Rows from block 2 of a small class-conditioned image diffusion model, named by matrix and row number. Rows with one number belong to one neuron. Each number is 128 + 32 x the weight over its row's rms, rounded and kept within 0 to 255. All counts start at 0.
After each neuron's rows are labels from the 100 images, of 14976 (inputs lightly noised), where the neuron reaches its highest value: "responds to" is what is common among them; "patch colour" is the nearest of a few named colours to the mean colour under the peak. Only what is clearly more common there than usual is listed. The data: retinal OCT scans (Kermany 2017). In brackets: how many of the 100.
# fc1: MLP up (model.blocks.2.mlp.fc1.weight, 384x192), inputs 128-191
# fc2: MLP down (model.blocks.2.mlp.fc2.weight, 192x384, transposed), outputs 128-191

fc1.200 [161 147 139  88 120 118 198 121 150 168 173 115 172 166  70 115 182 165 150 151 127  98  71  97 153  83 128  81 101 110 163 169 149 127 109  98 118 172 121 121 170 169 174 132 117 145 140 138 163  62 160 166 192  98  75  67  92  92 129 124 151 122 126  84]
fc2.200 [171 103  79 217 173 122 146  99 141  86  78  54 144 147 111 146  79 109 189 124 175 116 102 125 137 206 164 137 156 119 110 103  86 144 131  88 132 173 144 124 122 132 126 118 133 118 138 104 208 202 132 114 134  89 120 130 195 171 145 116 116 187 170  54]
responds to: finding: diabetic macular edema (28)
patch colour: grey (55)

fc1.205 [ 76 136  83 161 150 181  99 124 188 125 102 153 119 116 156 135 169 101 114  54 103 134 137 166 118  86 129  98 133 133  88 124 112 156  88 113 147 105 109 139 147 187 131 117  95 124  75  79 135 130  99  58  98 145 111  80 108 105 108 131 105 129 107 138]
fc2.205 [129 180 102 130 121 129 164 145 148 119 141 137 115 137 131 112 160 134 100 156  59 138 166 100 132 152 100  84 125 130  92 155 164 124 163 138 126 141 104 139 148 113 185 120 110 167 156  66 129 147 141 114 145 175 139 152  81 174 118 121 122 132 108 139]
responds to: finding: choroidal neovascularization (76)
patch colour: grey (94)

fc1.319 [102 139 158 125 140 101  54 195 111 111 108  95  96 185 121 199 158 126  96 161  81 112  90 111 148 113 114 161 136 124  85 131  66 144 186 125 125  97 151 145 141  88 153 164 145 152  83 136 119 110 138  91 147 172 116  83 142 122 133 184  72 137 142  80]
fc2.319 [ 85 138 146 140 175 166 148 104 152 186 163 150 101 154 127 187  81 179 107  79  74 132 104 120 122 157 181  73 158 128 102 164 140 105 128 125 121 126  92  94  81 129 184  97  85 118 122 151 128 172 106 117 209 156  84 125 122 105  41 128 105 188 110 107]
responds to: finding: normal (90)
patch colour: grey (83)

fc1.345 [148  90 183 108  76 154 123 122  74 107 101 165 163 115 159 127 120 115  94 113 154 108 131 149  78 136 129 159 154 175 168 120 179 161 147 159 117 117  82 149 151 171 140 129 101 129 100  77 149  73 121 114 149 132 122 105 108 162 121 146 122 165 133  78]
fc2.345 [226 122 114 130 146 112  88 157 169 132 170 107 188 110  71 141 145 111  56 120 144 105 101 143 178 167 161 175 121 180  81 123  48 115 133 155 145 137 156 137 113 116 100 142 131 123 119 147 150 162 176 115 190  97 128 104 141 110 178 148  97 124 163 137]
responds to: finding: choroidal neovascularization (74)
patch colour: grey (100)

fc1.50 [ 99 149 110 201 115  94 102  67  99 159 177  79  55 168 103 128 150 121 125 150 111 196 120 132  76 168 143 144 192 155 129 112 147 144 153 158 137 139 136 109 112 101 102 184 129 129  90 150  65 139 150 139  93 109 169 116  74 118  36 170  79 139 163 133]
fc2.50 [127 132 128  89 112 150  78  90 124 163  79 119 148 179 137 186 169 146 100 122 133 196 122 128 132 215 152 102 119 148  81 140 155 107 149 125 136  97 102 115 127 142  92  93  98 157 124 109 140 103 128 162 161 123  68 176 116 116  67  85  71 171 129 128]
responds to: finding: normal (82)
patch colour: grey (65)

fc1.141 [110 135 168 131 133 101 154 121 107 114 116 146 164 116  96 146 131 117 142  98 172 110 128  98 144 174 146 128 112 118 155 145 198 128 144 104 111 207 164 122 163 151  74 130 173 132  47 135 109  99 152 179 137 115  95 120 146 135 106 115 144 147 179 105]
fc2.141 [ 57  86 128 238 177 117 121 144 117  91 118  93 148 147  75 126 158 137 163 129 150  80 111 140 133 166 123 145 132 113 144 126  56  96  79 114 140 162 167 101  78 113 157 153 147 128  85 121 121 193 120 122 163 108 159 129 103 121 121 126 176 131 162 115]
responds to: finding: choroidal neovascularization (63); finding: diabetic macular edema (28)
patch colour: grey (98)

fc1.308 [142 174 126 118 141  59 143 162 135  82 133 103 117 160 119 126 113 173 113  97 123 143 155 140 139 109 163  77 114  90 150  89 190 149 163 101  95 152 130  74 130 107 130  56 138 124 196 142 120 141 139 113 144 156 100 155  72 138  57 135  96 151 100 141]
fc2.308 [149  96 130 121 129  83 165  81 154 145 134 158 111  94 136 127  93 115 129 145 170 142 106 146 115  84 110  95  90  77 115 137 142 170 172  71 179 115 111 129 148 130 114 202 118 128 179 137 143 110  97  90 129 167 133 156 161 140 122  93 152 150  98 139]
responds to: finding: choroidal neovascularization (90)
patch colour: grey (100)

fc1.17 [178 153 126 132 106 112  90  97 159 131 122 122 111  81 103 135 138 146  96 139  98  99 151 108 117 133  82  72 121 145 169 147 171 116 125 152 150  65 179  89 104 122  90 136 191 121 134 101  98 120 131 153 139 130 129 135  88 147 112 109  97 177 156 120]
fc2.17 [128 136 130 147 109 110 110 153 159 108  97 103  80 102 134 177 134 152  61  82  82  75 122 136 133 100 112  34 110 108  45 125 112 150 168 151 123 105 139  88 134 101 152  95 131 132 117 110  99 173 141 125 100 111 134 129  84  98  15 120 143 114 134 108]
responds to: finding: normal (83)
patch colour: grey (85)

fc1.356 [131 137 129 124  93  61 113  70  92 169 112 161 134 136  63  79 141 107 137  87  82 121 171 101  22 117 122 108 169 144 154 197 145 118 159 139  79 160 176 131 138 177 121 113 159 110 120 142 120 115 158 145 128 116 111  88 137 109 136 158  97 138  84 133]
fc2.356 [150 144  93  71 149 119 148 130 131 180 146 121 202 134 143  73 109 122 153 113 121 109 146 143 114 125 131 120 110 175 141 139 153 100  89 142 113  86  97 116 119 110 116 163 198 161 168 171 112 114 169 189 116 131 138 178 166 151  89 139 115  70 124 115]
responds to: finding: choroidal neovascularization (91)
patch colour: grey (91)

fc1.295 [139 124 169 141  96 124 140  74 145 112  95 121 134 195 147 108 138 117 160 126 156 125 126 107 108 119 106 102  91  98 155 141 102  89  83  93  99 150 134 137 108 154 141 121 118 132 111  70 145 114 169 114 102 203  66 100 114 106 113 164 133 134 170 104]
fc2.295 [168 237 137  98  65 143 155  80 158 143 121 168  92 132 123 153 121 141 124 119  76  93 160 135 123 122  94 111 125 151  97 112 131 145  62 134 107  84 119 113 110 140 113 119 117 149  95 101 125 122 153 154 110 127 162 111 119 126 144 188  95  92 150  86]
responds to: finding: diabetic macular edema (68)
patch colour: grey (91)

fc1.112 [104 186 140 127 132  35 133 135 122 132 124 148 130 150 188 112 123 128 120 127 128 126  60 116  97 105 165 111  86 166 124  99 137  91 128 113 217 145 129 126 179  20 111 173 145 158  98 151 136 140 117  97 149  88  93 178 146 109 116 158 124 123  93  74]
fc2.112 [106 113 135 112 123  61 123 142 123 163 111 102 118 158 146 128 135 125 123 119  58 106 139 128 105 192  98 123  98 113 166 159  92  84 144 156 197 144 176 114 136  78 138 135 137 175 156 105 149 109  87 146 144 191 161  38  87 155 128 159 166 131 133 127]
responds to: finding: diabetic macular edema (31)
patch colour: grey (72)

fc1.130 [102 134 138 163  75 108 153 149 154 132 125 102 129 164 134  94 120 153  97  54 199 178 148 153 135 123 173 113 140 185 169  93 169 130 137 175 100  94 143 189 153 143 155 103 146 115 166  43 127 128 142 135 158 175 145 130 154 166  72 170 131 137 105 150]
fc2.130 [106 112 143  98 137 134 103 160 175 118 167 147 148 150 121 186 136 110 122 187 148 132 136 130 159 131 151  95 131 177 206 134 133 167 131 188 151 128 104 144 130 138 106 185 166 124 172 184  87 135 176  99 164 131 136 119 113 111 107 112 128 121 134 151]
responds to: finding: choroidal neovascularization (82)
patch colour: grey (90)

fc1.123 [120 161 114 107 100 137 128  94 103  86 108 189 214 135  40 108  77  76 123 118 163 113  89  92 103 164  89  89  85 152 159 107 180 163 186 146 126 116 108  87 176 130 109 153 140 101 145 159 122 117  99 133 157 104 166 139 138 152 121 160 172 106 108 242]
fc2.123 [ 81 127 178 112 133  84 134 133 121 126 201 125 186 154 156 108 123 134 115 137 167 116 102  90 137 151 125 102 118 132 108 171 135  80 101 151 118 119 150  86  98 113  87  78  75 158 126 154 105  94  72 169 120  68  96 128 125 177 117 142 183 133 161 130]
responds to: finding: choroidal neovascularization (67)
patch colour: grey (98)

fc1.353 [143 122 152 122 105 191 151 159 127  90 146  91 121 113 178 146  86 137  93  95 125 174 209 174 104 161 184 182 167 137 178 126 118  78 155 102 146 126 181 152 159 148 133  99 151 107 102 100 141 150 111 116 145 113 157 109 102 103 135  84 137 142 115 135]
fc2.353 [131 151 127 129 147 132 191 124 150 146  95 104 129 109 134 144 109  98 108 150 154 171  83  94 171 137  78 156 134 119 146 181 121  97 130  92 136 152  86 208 133 143 158 105 133 131  89 142 127 101 106 124 134  95 145 131 141 118 143 120 194 104 136 131]
responds to: finding: normal (97)
patch colour: grey (99)

fc1.299 [119 109 148 136 114  98 159 123 114 141 128 106 140 113 115 111 118  95 128 132 128 131  65 155 116  98 144 113 226 137 136 192 178 157  99 104  96 180 134 129 212  84 127 123 144  53 156  86 135 117 154 118 108 113 179 106 133  63 141 110 147 146  94 134]
fc2.299 [134 166 158 105 108 115  93 154 151 166 130 177 139  85 107  85 117 153 145 149 140 165 148 171 109 147 189 111 195 133  94 112 144 193 142 159 106 157 124  89 117 120 148 116 139 114 114 143 149 148 141  54 101 180  53 178 131 158 144 101 128 136 111 255]
responds to: finding: diabetic macular edema (48)
patch colour: grey (88)

fc1.192 [153 196 107 127 139 139  85  87  88 165 149 128 120  72 128 143 164 146 164 129 154 163 150 152 119 106 193  88 148 134 123 106  84 116  51  90 164  94 123 133 127 146 124 133 167 130 202 147 107 108 133 164 111 149 143 103 141 109  71 126  88 153  98 113]
fc2.192 [177  84 130 179 141 151  76 125 137 122 124 125 107  70 122 193 108 115 144  95 142 147 156 138 156 105 155  97 138 136 168 157  80 179 128 120 150  30 152 126 110 116 122 138 169 124 132 181 141 166 158 135  58 157  90  98 122 156 118 121  45 119 107 128]
responds to: finding: diabetic macular edema (37)
patch colour: grey (71)

fc1.226 [159 102  91 177 142 118 131 119  94 104 123 119 145  20  91 142  84  90 140  67 106 188  90 134  98 137 163 102 119 143 153 104  91 171  94 128 107 136 108 116  91 121 108 104 185 107 146 192 133 234 152 163 126 160 134  85 117 132 145 148  99 103 147 107]
fc2.226 [173 130  96  81 183 160 176 104 154 167 142  83 196  36 125 145 159 149 155 212 120 179 131 131 143 144 103 121 143 113 152 130 193  80 114 117 123 137 162 107 109 109 153 160 155 139 166 123 105   0 130 144 128 118 147 119 119 118 154 120 121 174 136 121]
responds to: finding: choroidal neovascularization (68)
patch colour: grey (100)

fc1.222 [118 188  96  74  83  85 126 110  98 109 140 114 102 113  64 129 112  81 133 113  73 103 107  96 102 119 115 101 173  48 124 141 108 176 168 104 137 139 115 131  92 121 178 161 120 161 178  97 125 160 154 140 173 106 133 113 161 147 115  89  93 189  89 102]
fc2.222 [124 151  76 112 129 158 162 169 120 117  95 168 103 135 116  96 143 126 157 144 102  90 172 142 104  93 115 162 158 119 153 125 135 101 182 204 126 131  80 179 119 149 157 135  77 129 177 154 138 134 112  85 134  90  86 140  65 183 102  93 117 137 160 163]
responds to: finding: diabetic macular edema (38)
patch colour: grey (50)

fc1.175 [134 176  97 133 146 195  89 138 147 140 125  71 178 172 136 127 139  90 123 169 127 162 167  85 137 142 177  98  99 164  93 112 143 159 141 103 145 128 104 165  82 169 124  66 142 133 154 185 132  92 150 143 140 222 112 124 152 102 135 156 157 178  93 139]
fc2.175 [113 103 156  91 149 122 109 186 107 127 112 102 161 123  90 118  79 132 101 138 202 126 123 143 141 124 118 166 141 144 118 147 116 134 147  68 131 160 109 109  69 100  75 152  94  98 125 119  68 137 138 145 197 177 198  94 135 143  93  60 105 139 113  95]
responds to: finding: diabetic macular edema (33)
patch colour: grey (97)

fc1.145 [117 160 115 156 129 116 105 114 152 118 160 100 153 100 144 151 122 162 153  96 122 188 134 167 104  90 119 100 131 177  90 196 143 109 102  99  94 132 164 130  56 134 136 131 149  77 134  80 111 108 130 138 130 151 169 100 147 146 108 143 113 124  56 138]
fc2.145 [178 150 123 123 135 127  85 190  74 139  83 133 136 186 135 166 143  96 119 150 145 116 192 170 128 122 133 140 140 131 160  85  79  98 140 151 109  49  98 114 118  91  73 123 110 167 115  89  79  95 178 174  91 124  93 126 138  40  80 179  84 125 183 116]
responds to: finding: choroidal neovascularization (64); finding: diabetic macular edema (31)
patch colour: grey (78)

fc1.29 [ 46 167 149 147 125 159  80  96 140 117 128 147 100  94 177 135 174 108 138  73  80 140  89 181 116 127  95  91 150  85 165  91 166  63  91  74 123 141 146 106 147 112 142  95 109 153 154  92 141  73 108 183  73 135  62  89 114 135 105  70 125 143 129 118]
fc2.29 [109 161 141 119 155 118 125 131 122 164 147 131 127  43 126  98 160  91 173 153 126 123 178 154  72 101 107 133 109 129  95  76 174 105 104 129 116 100 109 143 141 214 138 135 136 130 163 114 143 153  97 135 121 123  83  91 121  86 127 108 123 136  98 150]
responds to: finding: choroidal neovascularization (100)
patch colour: grey (94)

fc1.296 [174 128  92 156 101 116 128 113  95 114 147 134 181 170 162 104 166  90 150 124 103 169 100 149 184 122 140  89 150 161  73 167 105 123 125  79 137 132 136 108 146 146 116 184  66 174 106 121  98 106 103 112 175 106 109  79 151  96 125 122 129 128 194 128]
fc2.296 [133 150 130  84 134 168  64 170 146  98 149 124 159 147  93 150 146 134 104  75 172 115 144 182 173 115 125  65 134 117 148  91 107 133 144 147 122  93 122 177 153  65 114 124 100 119 100 111  99 132 111 151 115 115 185 119 157  77 121 163  97  75 140  99]
responds to: finding: diabetic macular edema (73)
patch colour: grey (91)

fc1.358 [105  54 173  82 112 156 130 170 128 114 108  89 211 135 123  82 137 120 172 122  91 143 169  74 124 104 171  95 134 148 152  74 102 112 146  96 100 167 133 128 107  79 121 103 138 113 170 184 156 122 158  88 166 105 123 148 110 171 142  56 120  96  80  73]
fc2.358 [112 185 104 100 121 124 100 124 154 124 200 140 174 146 110  89 128 161 151 130 163 166  93 141 139 133  84 150 120  82 169 165 133 135 138 139 124 145  78 131 167 107 106 122 107 156 161 140 168 183 178 115 128 149 100 130 158 104 187  89 149 118 123 142]
responds to: finding: diabetic macular edema (51)
patch colour: grey (55)

fc1.369 [125 115 115 154 123 191 106 113 137 118 140 175 120 156  32 132 147 145 134 102  93 122 147 176 149  97 165 108 138 146 133 162 131 109  96 118 131 143 100 116 159 109 121  64 156 135 138 154 113 108 101 123 137 134 154 124 105 109 131 130 131 150 104 144]
fc2.369 [118 151 145 122  96 181  75  98 105 146 101  94 116 128 162 111 110  99 118 161 115 129  79 156 111  92  87 125 133 149 139 112  89 162 122 129 185 127 146 133  79 117 167 167 141 148 153  50 134 151  63  68 110 125  92 157 143 136 144 218 119 105 117 106]
responds to: finding: choroidal neovascularization (70)
patch colour: grey (79)

fc1.252 [ 91 149 135 185 150 179 175 158 146 127  92 101  89 115 153 100 144 118  98  96  79 173 100 117 115 108 151 141 106 143 119 189 146 123 146  99 162 172 149 117 159 146 132 112 145 107 126 127  98 171 120 134  90  91 183 149  85 103 122 106 115 136 114 142]
fc2.252 [ 61  83 120 225 154  77 238 109 138 134 115 147  82 167 133 125 109  87  58 146 142 131  84 150 149 152 161 151  87 151 127 138 147 122 165  73 105 156  76 165 115 129 107 188 148 128 113 125 110 125 116 124 106 127 153 102 125 157 130 105 148 110 119 156]
responds to: finding: diabetic macular edema (42)
patch colour: grey (55)

fc1.302 [ 95 120 122 126 107 137  89 167 166  92  65  91 102 141 124 105 113 155 181 135 111 174 118 104 179  85  84 102 166 114 100 172 120  77 130 136 185 143 127 115 164 119 118 102 112 133 115 126 154 142  81 167 146 150 152 119 157 139 165 100 145 132 142  84]
fc2.302 [142 107  85  76  85 100 200 131 142 129 114 176 157 101 122 159  85 130 114 149  89 145 118 100  91 101 136 169 180  55  75 125 133 118 112 130 129 132  92  76 131 111 148 115  96 145  93 104 140 112 115 114  84 103 108 130 158 121 125 172 109  79 128 146]
responds to: finding: diabetic macular edema (41)
patch colour: grey (90)

fc1.126 [110 121 123 127 120 164 165 118 112 141  91 135 163 141 127 155 161 157 144 180 147 135 116  83 137  96 154  86  94 161 138  93 152 138 124 105 158 139 172 140 168 138 129 153  67 175  85 138 148 135 102 132 144 129  59 111 102 149 160 102 121 108  83 141]
fc2.126 [135 119 149 113 100 123 150 100 138 120 186 119 145  83 202 142  96 119 152 112 116 179 125 137 155 137 137  87 101 127 156 123 166  87 125 124 126 132 135 128 167 129 142  91  96  76  69 177 160 105 111 117  94 120 102 123 196 134 162 104 114 122  89 159]
responds to: finding: choroidal neovascularization (68)
patch colour: grey (56)

fc1.2 [114  95 103 145  92 176 143 124  91 130 123 145 142 120  72 128 101 113 131 138 111 107 166 110 149 133 120 101  41 120 130 153 184 127 159 139  64 172 147 198 117 109 149 172 104 146  44 155 132  89 141 134 129 106 111 153 119 129 106 166 126 132 114 115]
fc2.2 [118  98 186 164 130 115 135  89  92 117 165 148  96  76 170 121 157 160 101  69 147 141 137 150 145  95 145 110 106 100 136 108  88  93  92 148 107 154 130 105 121  98  59 119  66 136 127 141 149 108 171 130 155  81 140 145 127 113 103  74  96 127 164  72]
responds to: finding: choroidal neovascularization (74)
patch colour: grey (89)

fc1.317 [147 181  98 127 130 126 105  88  99 135  94  82 146  93  72 135  92 137 127 117 109 157 211 109  95  70 160 129 132  78  84 148 151 143  89 120 245  99  73 122 187 132  83 103 121 161 144 177 147 142  78 123 106 110 150 138 117 162 128 135 142 133 122  60]
fc2.317 [172  93 176 104 158 115  94 120 170  89 133 167 135  57 126 156 157 119 123 155 160 153  70  64 156 121 123 157 181 101 140 163 118 115 108 141 142  87 217  89 105 114 145 124  90 131 155 115 148 109 112 143 148 114  61 150 104 100 153 131 161 116 113 124]
responds to: finding: diabetic macular edema (28)
patch colour: grey (91)

fc1.248 [124 117 154 164  96 163 130 156  69 146 109  79 165 141 145 121 138 129 117 148 159 115 110 185  93  51 169 122  65 144 158 177 165 157 117  81  18 153 153 130 132 201 175 141  98 185 134 171 116 119 111 168 139 141  79  95 112 127 107 136  93 135 104 166]
fc2.248 [174 192 144 144 139 152  90  76 136 142 109 196 118  79 154 142 166  54 138  92 142 117 128 178 188 150 114  91 125 135  92 141 131 154 114 106 152  73 180 171 133  91 141 111 121 137 136 145 148 134 157 131 114 157 123 131 165 115 105 102  65  49  93 158]
responds to: finding: choroidal neovascularization (78)
patch colour: grey (100)

fc1.157 [142 140 117 155 150 148  95 159 127 154 143 174 122 141 146 136 123 111 128 115 158 133 202 127 125 139 126 113  90 121 151  83 123 126 134 120  18 154 170 156  85 142 123 152 155  89 128  81 137 108 124  46 149 151 173 115 148 149 139 104 134 129 141 104]
fc2.157 [209  86 127 103  81 121  35 143 142 123  81 124 132  91 158 111 144  74 124 128  98 127  91 127 133 139 158 113  73 133 133 121 134 184 137  96 151  78 113 137 182 163 163  99 157 141 127 149 122 141 109 126 103  71 103 112 153  93 144  86 106 147 150 146]
responds to: finding: diabetic macular edema (44)
patch colour: grey (68)

fc1.332 [132 104 102  97 117 187 103 144 128 136 118  85 138 129 176 166  76  68  82 109 111 168 112 163 175 205  78  96 100 163 145 192 136 136 164 116  43 105 104 181  90 185  91 198 118 101 192 122 128 131 127 167 163 124 141  95 100 120 123  94 129  82 107 157]
fc2.332 [111 144 152 126 107 121 121 168 131  95  98 169 140 147 153 173 142 106 133 111 120 165 104 103 112  99 160 162 116 112 129 104 188 134 130 156 122 126 149  92 134 138 159  70  91 168 157 183 119 116 131 144  88 155 114 136 134  77 111 108 149 115 133 174]
responds to: finding: choroidal neovascularization (61)
patch colour: grey (82)

fc1.307 [150 150 141 129  91 148 161 112  57 115 115 131 105  38 119 159  99 127 118 198 118 123 111 155 110 135 165 138 139 146  76 207 123 153  56 217 144 106 137 150 134 117 108 139 122 106 163 154 188 111 150 127  94 143 102 102 169 113 123 177 117 143 141 133]
fc2.307 [ 57  77  73 116  99  99 148  93 108 143 134 152  75 130 149 108 115 141 118 133 100 169 139 170 128 133 139  70 166 168  74 125 160 161 128  81 145 192  66 100 157  98 110  58  94 156 131  54  72 190 127  96 147 125  99 136 150 125  95 140 187 133 121 147]
responds to: finding: normal (98)
patch colour: grey (90)

fc1.282 [ 99 157  77 143 171 112 131 204 161 165 105 143 107 143  77 102  87 143 159 108 156 145 128 101 167 128 207  75 106 129 162 158 158 126 106 178 128 145 116 189 170 147 121 151 137 135 142 142 138 136 144 191 139 143 145 214 105 129 195 194 100 135 113 127]
fc2.282 [ 88 121 134 162  43  71 106 116  88 138 191 105 122 108 123 106 184 128 148 121 138 113 125 105 119 151  97 118 178 120 202 173  81 120 118 121 122 163 126 130 111 145  91 164 120 125 109  79 112 116 132 136 113 108 146 177 157 103 177 126 123 136 154 141]
responds to: finding: choroidal neovascularization (78)
patch colour: grey (99)

fc1.285 [129 203 105 167  82 149 167 140 129 151 184 159  71 146 137  75 157 164 156 121 126 161 118 103 104 112 102 134 195 168 166  94 186 154  75 126  97 102 202 177 168 120 111  86 120 123  70 116 122 110 112 139 151 146 183 128 134 168 117 166  59 157 126 132]
fc2.285 [ 99 150 117  69 122 121 212 138 112 142  80 138 196  63 119 137 234 133 110 189 136 240 154 125 107 144 122  84 137 130 133 115 162 105 147 181 123 137 124 155 145 126 105 142  81 164 189 148  88 155 138 151 158 156  83 148 103 127 171 126  98 119 103 158]
responds to: finding: diabetic macular edema (30)
patch colour: grey (98)

fc1.44 [122 146 152 162 102 210 122 129 135 127 117  90 131 146 203 147 115 134 101 146  80 155 123 129 173 134 184 128  33 152 111 148 117  86  96 105  53 136 161 116 150 106 168 159 132 172 119 129 120 126  96 108 153 133 100 158 138 146 146 113 129 119 141 150]
fc2.44 [ 98 135 144 136 134 161 119 129  82 133 144 129 147 229 157 147 139  67 135 140 126 106 155 173 118 152 155 135 142 174 189 133 125  89 138 138 131  78 106 128  90 128  78 120 156 142 154 171 111  88 157 187 183 115 157  85 163  90 144 147 117  91 142  72]
responds to: finding: choroidal neovascularization (66); finding: diabetic macular edema (28)
patch colour: grey (84)

fc1.180 [140 148  88 117 110  91  82 116 115  34 150 125 117  97 108  73 140 112 131  96 136 145 154 106 143 143 114  98  76  96 147 113 142  99 187  91 150 110 121 101  95 115  76 119 120 120 152 160 126 113 120 189 153 136 123 175 198  89 102 124 144 102  26 112]
fc2.180 [105  95 159 179 156 168  93  80 122 124 145 143 101  73 146  98  83 175 178 157  63 111 144 181  66 124 171 118 129 160 147 134 139 148  96  88 118 132 151  93 143 192 130 105  52 125 172  93 116 151  94 115 141 146 146 111  65 167 118 103  92 194 130 152]
responds to: finding: diabetic macular edema (38)
patch colour: grey (95)

fc1.182 [143 124 170  84 129 123 133  79 112 118 152 123 126 113 109 130 136 106 156 110 126 181  45 195 119  84  65  91 132  91 150 146 151  50 103 108 163 100 151 123 104 109 180 163 174 105 102 219  69 152  99 113 105 133 112  99 119  66 160 113 156 101 119  91]
fc2.182 [159 124 110 166 133 144 148 213 120 126 100 147 160 114 129 112 177 128 138 107 131 210 164 115  66 184 126  81 124 115  91 104 167 210 115  74 134 125 140 150 140 140 108  68 151 125 104 103  72  94 139  98 135 162 140 118 140  81 120 120 180 137 122 158]
responds to: finding: choroidal neovascularization (63)
patch colour: white (100)

fc1.160 [189 182 184 132 126  83 128  31 149 136 135 103 145 125 131 128  87 147 160 168  87  98  92 145  84 108 126 157 135  67  60 140  94 160 133 149 137 153  88 115 146 102 110  85 186 141 100 139 173 129 139 102  80 129 135 143 102  96 142  92  99 131 155 133]
fc2.160 [123 131 147 116 155 141  65 222 148 149 112  94 148  40 138 160 162 165 155 165 154  71 123 129 123 147 118 149 147  56  81  98 154 129 125 207 133 113  95 100 121 120  86 134 119 138  91 115 101 147 143 120 127 124 141 136  77 139 118  91 106 137 166 103]
responds to: finding: normal (100)
patch colour: grey (97)

fc1.339 [136 145 145 129  23 186 137 104 113 134 112 146 144 166  95 125 127 131 122 127 159 138 121  76 168 145  75 125  89 158 110  53 128 135 168 119  95 148 142  99 218 181 121 126 155 202 130  86 127 124 119 144 107 168  80 195 148 133 134 124 116 120  60 121]
fc2.339 [121 123 124  90 179 184 159 122  94 181 117 108 175 196 136  89 120 122 133 111 106  85  86 120 112 134 118 136  95 153 187 142 142 197 119 170 116 135 131 101  47 120 114 130 130 183 146 141 148 117 135 162 126 131 178  70 121 121 106 218 105 152 123  79]
responds to: finding: choroidal neovascularization (61)
patch colour: grey (65)

fc1.115 [163 138 154 118  85 109 134  86 170 131 151 135 159 167 106 160 132 190 149 142 148 140 113 173 110 110  66 114 113 117 124 105 121 118 120 112 220 104 117 141 111 139 176 117 172 164 135 113 142 102 146 173 145  81 140 133 147  90 108 106 133 110 122 141]
fc2.115 [168 196 101  83 170 105  90 150  72 140  88 115 124 143 112 117 119  36 143 153 170 112 128 151  99 132 163 135 105  92 118 142 118 166 120 126 180  23 125 140 114 186 147 130 133 168 122  97 130 123 176 109 132 115  52 163 114  83 122  76  65 145 133  79]
responds to: finding: diabetic macular edema (47)
patch colour: grey (73)